Weights of a small image classifier.
Model: 31.2M parameters, 48-pixel images, norm layernorm, width 512.
Training: 10300 steps, held-out accuracy 94%.
Data: trained on stained colorectal tissue patches (NCT-CRC-HE-100K), 45211 training examples, 14.6 epochs.
Rows from block 7, named by matrix and row number. Rows with one number belong to one neuron. Each number is 128 + 24 x the weight over its row's rms, rounded and kept within 0 to 255. All counts start at 0. After the name is the row's rms in percent of the matrix's.
# fc1: MLP up (model.blocks.7.mlp.fc1.weight, 1024x512), inputs 57-113
# fc2: MLP down (model.blocks.7.mlp.fc2.weight, 512x1024, transposed), outputs 57-113
fc1.429 105 [ 89 169 128 183 129 129 135  95 119 102 166 134 106 112  82 129 132  84 126 145 186 117 188 181 158 121 130 154 111 144 102 100 167 118 134 106 144 137 158 150 121  90 106 127 155 121 165 141 113 127 102 113 167 114 118  74 103]
fc1.430 102 [140  69 152 117 136 165 118 110 107 141 158 141 136 123 110 133 118 126 148 138 143 150 135 110 104  93 114 141 145 135 135 150 180 150 162 122 127 129 112 122 111 112 118  97 148 120 154 166 162 149  94 149 107 161 108 117 133]
fc1.431 094 [130 121 111  91 118 151 101 145 138 113 104 103 100 150 129 122 155 170 143 161  75 149 102 140 104 160 106 126 101 164 134 103 114 126 149 115 149 104 125 120 113 124 123  83 138 115 140 131 116 142 149  97 151 118 141 114 121]
fc1.432 097 [131 122 132 109 115 118 113 124 130 126 111  99 124 165 132 122 139 131 139 121 124 123 130 146 128 122 178 154 111 116 110 146 132  84 138  80 134 139 135 102 160 129  99 137 139 145  68 137 155 130 118  88 153 115 140 103  91]
fc1.433 118 [153  85 115 168 110 128 128  97  86 105 170 183 118  93  72 149  77  96 124 125 104 126 135 161 138 152 142 107 103 107 138  55 166 135 109 170 144 177 145 140 109 119 117 156 115 114  87 126 136 129 129 110 103  96 101 119 136]
fc1.434 099 [ 94 105  68 169 161 141 128 149 127 130 117 171 108 149 138 113 129 159 155  90 148 145 146 198 154 129  92 145 128 118 161  86 153 109 134 163 111 174 158 133 130 110 147  97 155 163 133 127 128 131 145 121 121 120 129 112 126]
fc1.435 105 [113 149 142 161 181 180 172 120 137 130 109 121 138 138 132 136 114 116 107 133 116 146 141 144 105 120 113 156 169 121 128 131 118 174 129 141 123  80 122 133 115 117 187 154 136 102 104 142 128 108 116 147 117 129 129 103 121]
fc1.436 110 [115 152 167 109  98 168 154 151 109 149 157 124 120 163 147 128 165 134 146 156 106 118 133 158 147 102 114 148 125  75 118  85 101 120 126  95 111 118 125 101 141 146 116 149 123 163 133 166 120 124 113 115 113 113 202 104 164]
fc1.437 071 [102 136 170 130 145 108 169 115  79 142 151 102 155 118  84 128 169 110 131 126 120 129 142 116 116  87 116 136  94 136 131 123 131 104 149 108  77 130 110 113 137 102 126 113 101  95  61 142 108 141 151  98 126 126 172 124 165]
fc1.438 088 [104 167 131 166 166 104 123  81 158 160 119  76 171 148 157 132 121 152 152 163  85  92 114 107 169 176 114 146 154 116 119 114 144 168  92 127 106 150 117 123 128 103 121 118 170 175 138 132 121 123 137 143 151  73  95 113 129]
fc1.439 113 [ 97 158 122 109 154 130 178 134 147 155 138 159 147 143 150 127  96 174 151  91 128 126 142 106 146 135 132 169 149 153 142 164 110 155 139 141 114 111 121  99 101 155 142  98 197 123 135 122 175 111 128 129 135 150 153 119 131]
fc1.440 089 [141  99 120  99 169 116 132 108 136 107 146 159 119 126 110 145 150 122  98 125 104 150 106 145 167 144 159 141 144 100 133 105 107  84 133 140 172 121 145 145 107 141  86 145 140 166 107 148 130  99 100 109 125 123 134 150 109]
fc1.441 057 [144 134 142 103 122 103 121  83  97 105  92 120 132 109 156 103 100 125 106 160 114 152 159 130 139 131 126 147 143  96 151  74 112 113 127 118 121 151 159 140 148 132 123 167 110 142 169 107 129  71  99 102 134  80 158 138 141]
fc1.442 111 [123 111 160 117 138 102 114 142 115 170 112 157 129 121 147 139 136 170 156 177 129 105 137 142  95 152 135 125 101 154 145 113 165 158 129 137  91 163  95 162 153 135 123 149 167 111 117 146 113 144  71 131 141 147 133 169  91]
fc1.443 100 [142 129 143 128 150 125 140 183 118 166 113 128 173 113 159 113 123 115 176 152 108 133 141  99 107 132  52 136 113 127 127 148 121  91 136 152 110 127 140 119 121 113 169 160 146  87 116 120 161 104  98  85 172 148 110 140 182]
fc1.444 083 [ 91 116 111 125  93 158 137 118 127 131 136 142 151 112 114 126 150 151 109 144 146 114  71 107 139 113 109 123 158  79  96 112 150 136 100 136 180 171 147 136 108  85 126 120 103  74 135 110 106 110 110 155 115 110 168 152 132]
fc1.445 113 [120  88 116 168 179  84 130 154 126 104 103 166 121  83  95 141 143 102 114 160 135 130 136 155 130 132 153 117 154 112 102 158 128  86  68 153 144 103 168 149 135 121 131 144  64 113 126 133 156 179 137 142 119 141 171 138 148]
fc1.446 098 [143 120 148 101 142 145 122 148 168 143 115 132 145 146 147 121 110 120 134 140 134  94 109 152  91 160 142 166 151 143 151 145  89 117 142 119 162 137 122 156 162 179  94 120  98 109 113 113 114 122 131 132 160 113 141 120 148]
fc1.447 101 [116 149  90 155 135 111 144 142 137  97 127 153 158 131 168 121 174 184 120 135 118 115 107 146 131 103 106 155  77 152 100 117 116  99 147 158 144  95 143 152  68 102 131 147 144  84 105 169 177 120 114 129 104 121 148 107 131]
fc1.448 120 [156 129 121 108 114 137 130 134 103 102 131 112 105 102 146 133 104 125 130 100 134 119 160 126 153 156 126 146  84 126 128 114 115 152 148 108 152 115 134 100 126 144 105 140 112  95 103 127 118  69 148 123 101  99 149 105 196]
fc1.449 093 [ 91 111 180 143 160 141 115 152 178 138 140 145 136 100  75 104 162 162 170 127 133 164 153 135  95 170 150 134 107 149 129 121  93 157 122 119 112 166 137 147 106 128 138 100 115 191 146 123 143 120 150 110 138  88 117 126 122]
fc1.450 067 [151 105 106 120 124 106  93 141 140 136 138  84  76 117 169 117 137 169 139 106  77 171 112 132 129 122 156 164 165 176 104 139 113 129 125 152 175 132 148 163 147 113 116 177 147 153 141 124 142 135 109 154  84 100 113 131 107]
fc1.451 100 [142 177 119 141 159 130 121 162 188 131  92 136 126 133 137 106 146 141 100 162  83 130  98 118 110 144 141 118 111 143 110 122 136  79 123 167 143 141  88 147 142 116 164 120  98 127 143  75 103  93 131 145 147 143 160 155 148]
fc1.452 082 [122 126 147 160 152 116 127 115 126 149  99 114 163 140 115 144 165 136 115 122 123 132 140 133 130 115 122 145 123 118 142 122 138 145 136 133 102 164 120 132 130  75 136 108 146 126  98 160 152 182 126  95 148 113 139 129 158]
fc1.453 119 [ 99  80 137  74 161 113 164 132 140 158 107 119 132 139 109  91 131 133  89 102 103 158 113 107 141 102 139  89 110 103 119 142 138 130 120 104 139 117 124 133 113 119  74 181 123 140 163 120 120 154 138 115 126 133 101  94 146]
fc1.454 100 [ 94 131 127 157 154 125 153 135 109 131 103 103 101 129 150 105 100 142 169 132 142  91 108 144 151  72 141 126 153  98 144 147  88 147 159 162 118 140 138 155 134 152 136  96 166 107 118  63 129 114 123 163  98 166 153  94 143]
fc1.455 135 [117 135 183 137 125 145 127 105 149 134 170 140 137 169 121 145 107 122 107 146 152  82 115 109 138 158 124 132 101 143 135 119 135 186 115 145 160 106 156 135 144 107 101 129 116 101 112 160 166 135 158 114 162 146 128 131 180]
fc1.456 124 [123 147 120 100 128 133 110  91 138 111  96 127 137  58 105 146 114 156 112 149 140 137 131 171 132 101  85  91 121 136 134  97 125  93 123  83 102 122 147 114 128 164 105 104 155 156 129 147 130 151 121 130 117  84 118 106 103]
fc1.457 113 [152  89 149 144 139 150 101 127 140 116 100 118 134 133 139 138 145 145  90 156 163 138 139 174 143 110 136  77 116 142 160 112  82 119 139 121 126  97 135 146 144 121 118 154  97 114 116 115  97 112  97 126 100 113 132 135 114]
fc1.458 100 [140 139 124 124  64 133 133 115  80  86 159  93 138 108 128 140  95 159 112 155  95 128 122 140 105 121 132 152 140 137  95 121 113 127 149 127 132 131 106 131 134 119 151 125 139  85 122 124 169 110  87 154  92 136 167 148 107]
fc1.459 102 [139 126 134 104 113 117 148 106 138 148 145  93  95 175 138 129 119 123 177 108 118 159 109 153 137 143 150 106 123 137 113 117 108 112 153  97  98 104 109 171 186 133 143 132 144 131 115 170 152 147 158 161 192 153 107 126  84]
fc1.460 097 [122 121 139  99 131 100 108 112 150 164 145 143 144 166 124 120 119 139 130 137 106  91 135 127 119 123 157 145  90 127 159 101 119 128 122 133  91 122 122 144 103 166 114 162  99  91  89 157 125 150 158 108 117 100  89 156  95]
fc1.461 103 [119  95 153 160 167 125 124 112 127 106 129 158 162 142 127 178 116 129 163  57 156 108 138 138 113 110 118 102 150 128 100 154 134 129 155 151  92 114 134 156 129 148 113 167  53 125 105 119 140 125 113 105  78 151 115 105 113]
fc1.462 088 [135 175 111 134 117 113 113 123 132  95 145 136 130 126 114 135 115 134 156  89 157  97 126 126 135 120 105 171 101 168 138 105 145 123 154  86 146 182 151  99 127  82 179 119 145  98 111 154 127  83 114  87  82 103 103 139 145]
fc1.463 114 [111 110 151 139 134 141 126 131 120 122 140 131 137 109 179 141 100 110 115 158 142 164 162 148 145 110 121 131 136 131 135 183 101 128 120 146 134  83 106 142 170 113 147 114 146 155 101 125 127  97 165 119 116 115 153  95 166]
fc1.464 107 [105 146 114 150 166 142 135 123  85 141 147 126 131  95 118 126  91 109 139 123 122 109 139 113 141 125 168  95 101 109 101 170 151 124 129 130 128 102 110 139  95 125 129 150 136 143 149 116  84 130 141  94 173 156  99 121 125]
fc1.465 132 [107 142 141 177 106 122 145 129 138 136 149 135 145 116 125 133 129 133 119 117 115 135 141 143 122 152 135  70 151  72 159  97 118 122 157  88  92 156 159 131 158  97 136 135 107 139 102 120 100 117 180 134  90 170 139 160 136]
fc1.466 125 [135 117 154 126 163 151 135 127  90 103 146 149 162 119 135 136 122 126 109  96 118 135 115 153  90 149 133 146 156 153 135 119 140 132 131 181 159 136 131 141 140 115  90 129 134 147  78 190 126  84 150 114 123 150 160 186 106]
fc1.467 077 [111 100 104 119 135  75 158  71 160 127 102 142 144  94 137 145 126 114 134 143 163 125 143 102 164 152 129 114 136 102 145 133  87 163 110 137 124 156 145 123 159 109 142 150 158 141 183 124 112 131 156  98 138 127  91 135 126]
fc1.468 076 [136 137 143 102 114 162 111 168  83 137 117 103 115 138 118 124 131 179  89  79 131 133  92 142 141 100 142 157 136 153 136 139 108 123 148 174 130 127 144 129 137 152 145 167 162 160 137 106  88  92 167 157 121 108 101 124 135]
fc1.469 126 [108 173 134 150  94  99 105 119 134  99 122 120 136 129  96 117 130 107 116 163 114 156 123 113 121 171  91 189 123 155 113 113 129 126 143 129 121 118 183  79 150 148 154 142 156 160 113  99 110 122 124 112  87  99 133  92 120]
fc1.470 120 [150 146 141 139  96 152 171 160 125 113 104 141 127 129 110 111 129 166 139 103 134 124 160 100 101 115 120 109 166 141 145  91 107  80 104 127 121 176  92 138 174 114  88  99 105 179 128 134 122 123 141 179 140 160 122 133 105]
fc1.471 121 [134 134 159 177  98 174 119 135 149  98 125 154 120 129 126 131 164 103 120 120 103 112 140 117 123 145  62 112 116 169 118  88 158  80 102  99 116 183 120 193 111 147 130 127 127 149 151 135 124 123 140 119 143 112 101 102 166]
fc1.472 098 [161 127 105 118  91 179 107 152 168 114 107 120 126 125 119 138 131 130 138 131  93 126 162 147 141 135 125 106  74 124 112 111 102 109 109 137 137 133 136 150 166 123 105 157 144 156 135 138 141 112 105 115 139 165 143 141 119]
fc1.473 086 [122 157 122 131 168 139  81 101 121 116 137 111 125 111 141 156 139  88 140 169 114 127 125 146  99 143  89 152 108 113 131  85 122  95 101 142 140 137 157 111 142  98 124 125 135 169 114 154 150 147 150 110 165 112 104  94 142]
fc1.474 095 [129 101 158 118 141 173 111 132 115 118 168  96 121 158 173 100 110 164  67 150 146  94 132 159 156 151 123 120  85 113 150 121 140 133 118 154 174 124 124 165 104 129 117 132 144 160 142 142 126 162 102  90 131 106 102 165 102]
fc1.475 098 [140 133 104  98 173 102 112 128 104 117 110 128 100 103 109 149 111 166 135 127 136 155 104 138  98  77 120 120 149 118 110 138 115 126 126  99 110 129 136 160 140  95 103 171 145 131 131 150 141 152 183  70 112 117 106 163 162]
fc1.476 102 [157 149 153 110 130 141 131 111 161 127  94 104 130 120 119 119 148 136  93 166  97 144  88 135 154 126 187 143 129 125 115  89 178 179 141 157 137 107 115 134 140 101 130 173 118 145  90 116  99 120 132 121 119 125 148 123 126]
fc1.477 079 [118 118 127 147 115  98 123 161 159 124 117 132 154 167 133 146 149 130 149 114 121 157 162 118 146 145 119  80 140 132 138 122 143  90 121 138 105 108 116 159  92 118 136 108 159 110 102 157 172 103 152 155 109 106 187 124 120]
fc1.478 064 [128 153 134 159 172 116 151 104 141 108 145 102  97 142 191 123  87  73 117  99  84 144 106 132 140 116 109  82 137 135 109 101 165 102  80 118 129 111 131 164 149 123 192 109  76 125 116 175 127  82 123 123 109 160 154 125 148]
fc1.479 076 [167 119  93 110 149 115 179 105 133 179 142  70 171 117 107 151 104 104 185 123 132 113 152 175  98 140 107 129  86  94 113 134 111 111 123 127 124 105 127 141 128 130 113 161 113 127 176 119 130 128 160  79 124  70 115 171 115]
fc1.480 121 [ 89 127 112 108 133 111 126 147 158 154 147 131 134 126  80 153 141 131 125 129 151 132 145 130 152 163 125 100 163 135 141 113  90 107 103 125 139 130 121 133 127 162 105 123 133 110 115 149 146 160 149 137 158 103 105  95  77]
fc1.481 116 [143 122 133 125 115 132 109 166 162 163 128 147 131 145 147 166  81 130 106 138  91 144  96 116 116 158 122 116 126 130 169 153 183 131 178 124 121 125 133 118 122 166 137 121 158 107 166 164  99 103 156 133 117 124 116 117 118]
fc1.482 103 [170 139 164 126 110 118 137 125 173  95 137 144 170 111 158 117 125 162  75 103 147 105  99 125 123 144 117  81 124 170 113 112 120 120  96 119  92 105 155 121 133 144 134 133 114 123 138 150 141 132 131 108 111 106  89 119 162]
fc1.483 087 [130 134 140 114 144 121 139 143 123 161 147 107 106 120 139 123 142  98 177 161 115 115 117 135 146 139 168 136 155  89 103 115 136 122  96 126 129 130 106 131  53 154 112 122 138 147  78 120 142 125  99 133 109 143 152  98 126]
fc1.484 089 [120 105 142 121 150 138 134  92 120 137 114 142 167 126 147 146 104 142 103 163  80 161  95 132 142 140 192 140 143 119 109 117 147  94  94  91 147  87 132 162  91  86 101 108 120  95 100 124 171 134 164 108  86 111 119 113 137]
fc1.485 096 [117 119 120 157 129 137  91 164 121 109 212 111 129 148 124 129 184 138 179 120 105 116 167 118 143 118 134 110 141  74 127  86 114  90 140 158 117 132 164  98 133 114 148 145 109 183 144 140 171 118 124 111  99 116 165 149 119]
fc1.486 072 [ 96 155 118 176 137  82 136 120  88 126 100 165 178 120  90 155 175 119 131 116  94 127  86 169 139 175  74 121 166 129 127 115 134 127 109 130 147 149  96 113 124 118 154 118 147 144 122  71 137 107 138 133 129 111 128 114 105]
fc2.429 106 [174 102 130 127 145 102 141 141 142 142 119 188 144 136 135 174 180  96  64 118 120 138 126 119 128 127 110 135 136 109 157 125 108 146 121 154 181 135 134  99 139 144 161 126 112 109  54 120 146 136 108 154 109 122 122 193 129]
fc2.430 098 [ 92 154 148 123 125 129 113 116 123 136 133 108 104 109 147 142 103 200 110 132 107  98 108 114 194 140 129 106  81 139 140 165 154 117  81 158 137 120 160 110 180 126 177 134 111 113 110 123 113 130 157 111 134 142 108 181 107]
fc2.431 095 [106 158 105 127 111 102 142 140 119 137 161 126 111 141 120 103 104 138 144 117  86  99 123 127 146 121 132  94 159 139  92 142 138 146 121 133 135 136 194 113 136 112 148 138  91 178 131  78 135 112 112 201 164 173 113 142 109]
fc2.432 096 [109  96  70  87 168 139 104 109 155 144 142 125 100 125 157 140 147 173  85 174 128  97 144 135 136 137 122 121 135 162 104 134  76 145  97 140  90 123 101 136 143 123 144 137 157 102 134 135  86 107 101 114 117 116 110 114 122]
fc2.433 119 [ 96 149 136 127 133 118 157 195 109 142 110  92 103 140 138 134 174 116 103 177 162 125 164 163  91  75 156 118 156 114 142 164 121 117 159 109 148  87 115  96 144 138 153  60 120 169 157 148 143 162 161 129 159 131 177 113 160]
fc2.434 099 [161 159 138 103  98 129 155 136 130 151 121  95 153 149 154 115  94 143 104 155 131 111 149 140 114  99 101 135  92 101 165 184 152 178 112  78 104 131 104 123 182 134 179 154 107  89 145 120 122 119 135 118 175 140 107 161 118]
fc2.435 101 [176 112 110 122 116 101 134 142 131 120 164 146 159 181 158 117 125 110 146 130 136 115 117 119 131 124 121 116 122 172 193  91 118 132 125 143 127 118 144 115 148 159  89 134 125 149  99 116 108 153 136 157 160 187 147 139 103]
fc2.436 110 [ 87 165  90 140 122 130 135 111 131 100 132 139 111  96 108 130 124 110 151  89 177 139 154 121 136 117 103 126 156 126 121 130  81 144 143 127 122 111 169 194 139 114 125 111 116  94 106  94 116 163 168 157 118  98 124 112 142]
fc2.437 074 [165 102  95 144 123 140 114 170 142 118 136 129 138 120 119 165 108 150  90 130 142 136 116 133 136 147 127 101 105 106 132 138 113 127 116 151 142 131 113 151  94 136  90  73 161 150 116 132 141 121 118 125 122  88 177 164 103]
fc2.438 089 [ 81 114 132 112 137  99 120 141 131 130 126  88 116 104 144 117 119 128 152 113 162 140  77 144 129 146  98 129  99 145 111 117 144 150 141 142 171 161 154 132 119 129 118 116 104 114 127 157 102 116 111 128 146  75 107 104  94]
fc2.439 113 [124 147 137 139 160 152 126 107  96 176  90 126 121 124  88 162 141 111 136 163 103 122 135 166  89 138 123 147 113  83 158  94 123 135 145 131 125 135 122 163 129 153 112 101 130 132  81 137 143 110 170  92 167 140 105  97  95]
fc2.440 088 [126 139 105 142 114 153 118 133 134 134 116 120 150 140 162 118 135 145 154 123 118 105 102  97 134 138 133 146 115 115 102 133 162 177 100 107  95 116 121 120 148 102 109 136  86  92 148 124 152 187 118 115 147  83 120 107 140]
fc2.441 063 [ 62 150 116  84 106 162 129 128 112 107 147 156 150  98 124 160 154 110 108 137  90  90  75 167 155 119 126 160 115 143 117 141 111 118 144 147 127 166  99 119 141 133 111  73 127 166 113 153 121 181 115 148  72 125 166 141 127]
fc2.442 108 [140 138 124 138 112 130 133 150 134  85 127 137 161  86 135 117 141 132 115  80 132 102 107 169  87 111 114 151 141 119  86 108 141  98 117 103 166 109 125  90 128  88 150 147 131 124 162 118 116 123 139 117 101  59 134 160 110]
fc2.443 094 [131 140 140  97 117 169 117 106 135 101 114 126 129 141 115 156 146 119  99 120 154 109 122 144 208 121 168 108 124 106 137 109 155 165 140  75 119 115  90 140  84 142  61  96  95 158 124 166 129 153 132 172 119  78 147 101  54]
fc2.444 083 [140 151 147 130 162 140 175 158  97 122 114 135 155  99 123 188 111 136  96 116 122 150 116 104 147 131 157 148 102 176 121 123 110 143 140 126 114 101  89 117 128 125 178 145 134 149 109 111 128 136 142 118 126  91 100 123 119]
fc2.445 111 [138 121 114 126 101 166 125 125 116 157 140 124 120 165 126 166 120 127 128 168 111 145 118 172 119  77  95 154 103 101 117 132 107 125 131 150 139  90 105 180 158 163 106 111 142 116 114 142 132  89 112 101  87 116 121 121 167]
fc2.446 098 [ 96 142 128 169 104 141 130 120  83 119 138 114 100 127 124 168 132 162 123  96 104 121  98 165 151 169 116 117 134 116  97 156 199 161 149 140 116 149 102  98  89  85 109 110 126  94 135 132 143 108 125 118 109 100  98 138 143]
fc2.447 095 [129 118 166  93 134 125 144 145 142 170 139 159 172 148  99 159 125 123 141 149 109 130 111 113 167 136 131 104 138 126 146 142 129 133 163 139 132 159 120  88 138 112 130 129  79 174 138 149 123 136 143 113 152 128 134 121 142]
fc2.448 108 [145 109 121 162 165 145  93 112 142 164 108 166 159 117 169 103 129 144 111 157 147 152 121 140 156  88 147  72 166 147 151 129 145  94 113 157 106 125 150 118 101 109 150 104 118 144 120 139 159 138 101 130 119 138 120 135 109]
fc2.449 102 [163 193  77 144 148 131 143 111  92 148 123 111 157 123 144 115 140 123  80 127 105 133 169 126 130 181 115 117 166  84 116 135 171 108 108 140 157 113 130  90 129 133  84 145 142 144 130 134 103 127 126 133 135 146 109 121 154]
fc2.450 063 [ 84 146 141 145 179 108 196 106  98 108 125 114 129 144 117 134 116 178  84 157 114 122 127 168 156 132 121 105  90 128 125 148 149 137 135 134  66 114 136  95 127 152 154 119 106 166  94 127 164 149 117 131 154 110 159 138 124]
fc2.451 097 [123 119 138  77  95 154 123 151 104 158 155  86 120 158 166 117  94 138 120 104 120 101 115 103 127 111 149 145 114 124 152 130 136 140 122 103 115 114 142 134 132 157 136 168 157 147  96 147 128 159 137 188 122 148 144 154 112]
fc2.452 084 [140 122 109 149 117 125 122 155 124 132 175  98 134 148 137 101 144 165 161  83 143 184 129 114  89 127 137 114 150 150 156 183 114 130 116 106 117 145  99 101 144 127 110 151 143 104  83 136 109 125 166 123 129 140 122 127 122]
fc2.453 120 [164 153 126 119 167 142 145 172 147  82 113 108 145 151  76 174  89  96 147 156 156 153 146 141 127 117  97 131 169 154 153 137 122 132 122 144 115 103 142 144 108 111 140  63 121 110 110 128 171 116 116 115  93 142 111 134 114]
fc2.454 100 [117 153 148 117 166 138  88 147 159 100 135  88 139 119 125 120 123 149 108 107 102 132 124  91 113 203  85 139 162 164  73 118 110 157 128 157 144 150 150 129 125 124 139 119 140 140 148 148 127 119 152 149 106 126  97 108 127]
fc2.455 128 [165 101 135 140 153 145 137 123 122 127 159  73  91 113  99 115 150 168 160 113 118 152 151 133 141 113 146 147 149 157 143 131 150 111 145 108 118 169 135  87 146 119 101 119 147 160 104 116 127 125 163 148  90 119 119 104 137]
fc2.456 128 [132 147 137 164 119  85 175 157 147 128 142 112 140 167 144 158 169 182 123 144 126 105 123 110 107 124 132 103 133 123  73 138 136 134 153  85 181 130 196 146 131  89 185 117 144 161 177 113 105  79 144 117 126 157 113 104  99]
fc2.457 107 [142 133 137 139 133  94 119 134 147 103 153 156  90 106 108 169 132 109 152  96 112 139 127  86 152 148  75 109 187 100 113 154 102  99  95 154 151  89 133 121  80 118 158 115 133  78 121 113 122 148 160 120 125 160 127 130 132]
fc2.458 098 [134 141 123 118 151 138 150 103 117 149 154 116 125 129  91 124 145 144 130  93 183 160  89 134 145  98 163 100  85  65 167 128 111 138  82 130 143 158 120 156 108 123 151 136  78 113  92 124 138 115 178 139 134 133 127 157 166]
fc2.459 107 [142 148 136 123 127 144 166 145  92  73 105 149 112 117 165 114 150 131 124 112 129  92 140  97 152 105 138 143 106 148 142  97 103 157 166 130 153  93 152 126 138 149 123 108 165 154  94 158 126 206 128 123 109 140 164 125 114]
fc2.460 097 [156 136 101 134 153 147 102 112 126 155  90 170 153 124 126 110 170 137 166 145 171 137 138 136 112  99 123 113 145 155 109 129 132 107 126 116 139 150 118 152  90  89 160 115 136 134 140 102 183 106 117  95 147 128 180 109 117]
fc2.461 110 [163  83 122 132 108 123 141 127 114 148 101 151 142 142 101 117 133 152 158 128 107 126 101 136 121 106 107 151 117  96 126 139 121 124 139 131 140  98 151 109 123 155 152 102 119 139 107 137 174 116  96 128 176 135 148 118 186]
fc2.462 093 [ 65  73 167 104 171 109 109  68  92 121 143  94 147 105 179 142 157 141 127 128 109 128 156 151  80 119 152 131 116 126 153 125 152  85 122 157 113 115 135 108  94 161 119 192 154 172 106 139 136 109 123 148 116 115 123 108 135]
fc2.463 112 [127 119 137  79 133 116 164 125 116 178 143 101 104 103 121 123 140  93 150  68 100 146  92 164 142 149  91 141 103 116 114 134 170 110 111 123 118 172 154 112 123 113  96 156 108 102 139 138 120 144 101  93 135 120 108 126 129]
fc2.464 106 [136 155 134 164 122 145  94 146 123 146 112 155 140  95 116 135 122  85 175 110 108 124 153 128 140 121 108 120 123 108 136 192 122 142  95 107  90 116  92 143 134 137  86 111  94 125 100 124 153 116 101 136 140 141 152 144 143]
fc2.465 136 [107 110 105 149 133 121 121 100  96 110 159 135  98 154 102  88 163  85 115 115 118 141 120  88 132 118 144  98 126 141 157 137 115 127 162 127 117 124 133 126 123  94 111  97 128 115 125 106 136 120 145 118 136 147  73 135 114]
fc2.466 123 [135 133 111 122 114 165 135 151 138 143 126 135 133 116 101 139  95 102 151 166 185  69 133 110 158 106 150  80 142  97 147 124  91 109 114 113 153 176  96 116 134 138 116 109 105 105 142 114 145 166 148 152 151 155 137 124 137]
fc2.467 081 [104 158 102 115 156 148 135 156 181 143 102 124 140 185  75 134 133 110 132  94 148 129 152 125 115 150 112 142 106 141  88  73 119 132 120 146  79 131  76 105 141 146 166 151 155 135  75 116 132 152 148 117 159 125 143 131 158]
fc2.468 078 [132 131 129 131 137 154 132 144 149 112 126 116 118 131 127 119 142 153 104 145 171 117 146  71 106 156 134 113 126 150 132 127 146 139 112  79 134  95 121 129 128 138 120 116 152  90  99 142 122 119 119 119 158 164 110 106 130]
fc2.469 136 [187  99 108 147 160 135 148 124 120 120 118 149 133 141 133  94 158 176  82 101 110 126 128  89 106 168 136 115 121  92 152 142 136 114 108 172 111  80 135 124 128 150 144 132 157 111 136 102 135  70  82 155 168 125 123 125 162]
fc2.470 123 [107 120 130 153 172 142 121 132 148 147 159  90 121  89 115 102  59 143 137 176 105 135 129 145 129 161 128 174 119 109 135 132 119 144 104 155 118  75 174 160 100 146  96 174 112 115 149 135 129 142 136 113 146 156  95 149 140]
fc2.471 120 [126 164 102  95 166 142  82 144  96 147 163 109 110 150 169 117  95 132 143 108 115 112 121 103 126 138 125 142 123 103 155 152 112 146 137 149 136 101 117 118 142 145 128 116 109  89  96 161 132 146  99 117 105 124 181 154  92]
fc2.472 089 [123 121 131 131 122 129 141 127 162 178 125 176 170 111  82 141 162 113 114 136 180 125  49 131 115  98 156 163 109 131 183  97 195 122 133 141 143 144 124 110 100 153 109 127 145 100 139 128 116 132 131 140 143 115 133 164 100]
fc2.473 082 [ 70  92 120 142  98 124 179 163 126 150 135 147 137 152 126  86 132 167  95  73 146 101 120 138 146 139 187 123 133 172 102 160 126 130  96 161  94 113 104 146 157 112 141 114 131 112 149  95 105 138 139 144 130  90 138 162 148]
fc2.474 096 [109 127 122 132  44  79 154 134 129 155 138 169 161  98  84 157 165  86 109 108 131 145 115  95  94 157 125 132 180 154 138 128 129 132 161 150 153 150 151 115 113  99 160 139 140 104 117 125 155  85 126 139 154 106 132 112 136]
fc2.475 100 [178 112 104 181 148 105 162 142 146 148 116 129 127 113 104 158 110 139  93 132 136 145 169 119 137 145 143 154 102 145 137 151 165 118 127 123 125 129 118 120  89 142 120 155 148 108 169 148 134 134 153 123 115 144 131 107 118]
fc2.476 106 [115  75 131 160 174 122 141 105 117 144  85 137 138 152 150 121 127 125 132 121 141 144  84 105  99 135  95  85 148 148 116 123 110  95 149  96 132 142  90 133  86  88 140 109 138 112 152 117 123 109 167 128 109  97  97  95 139]
fc2.477 076 [142 158 126 167  97 102 131 131  98 139 139 152 151 155 113 117 142 130 118 152  95 111 125  82 109 198 145 101 126 130 168 112  94 149 155  99 104 141 127 136 127 120 145  97 171 163 141  76 107 128  81  87 106 119 130 121 124]
fc2.478 064 [ 81 106 141 140  93 162 130 135 126  95 113 184 131 141  94 137 112 160 141 197 138 130 155 158 109  53 126 140 134 142 112 132 106 153 149  99 112 118 129 116 150 114 168 149 108 112 130 130 143 151 172 133 128 105 115 115 105]
fc2.479 076 [124 156 135 151 108 136  98 128 152 113 131 124 135 199 122 120 135 147 101 151 148 140  81 110 126 109 134 124 138 120 126 100 125 124 167  68 130 109 154 150 122 136 131  97 152 111 132 137 145 133 126 121 132 129 156  86 140]
fc2.480 126 [144  90 112 112 119 164 105 147 115  76 158 149  91 136 141 121 130 109 127 131 119  98  87 132 127 146 151 129 129 120 141 111 114 136 100  90 167 129 123 107 123 133 114 163  92 139  80 101 120 103 106 109 129 131 107 125 165]
fc2.481 114 [134 116 127 112 145 114 126 115 146  75 145 102 151 107 125  64 146 101 131 120 114 130  98  82 112 100 153 121 110 119 109 100 188 121 151 132 153 108 108 171 132 149 157 137 120 134 121  98 156 126 104 115 218 106 144 150 174]
fc2.482 107 [109 144  96  80 125 149 135  94 132 111 155 136 141 151 115 102 150 115 186 135 112 132 129 155 136 110 129 146 133  93 144 111 116  67 132 154 149 136 120 136  84 148 119  80 106 106 144 122 139 121 146 120 118 166 106 113 100]
fc2.483 091 [113 143 131 126  86 134 131 124 135 148 139 172  96 127  93 159  87 143  88 128 111 161 130 134 121  91 133 140 114 195 116 139 113  81 166 141 132 105 144 127 126 124 132 111 127 135 139 146 129 105 119 144 126  95 139 159 121]
fc2.484 095 [ 68  88 127 107 137 151 146 143 125 130 118 150 128 157 138 134 128 112 127 113 130 146 153 164 173  56 162 112 168 161 125 130 133 128 114  83 182 107 167 144 109 137 115 136 102 167 104 117 125  95 141 118 134 124 127 143 138]
fc2.485 098 [153 123 117  90 121 112 115  90 104 129 116 145 119 143 150 165  99 131 107 125 144  92 140 134 133 134 111 105  94 129 132 163 173 124 124 110 122 111 111 141 153 103 115 132 118 137 139 137 141 109 119 116 129  99  79 131 116]
fc2.486 070 [157 106 138 126 144 133 117 156 136  97 126 130 127 116 117 134 114 116  92 162  99 138 148  87 104 113 137 141 159 106 126 126 130 151 138 141  58  72 162 128 137 125  80 149 137 132 110 122  92 118 112 107  96 116 117 160 119]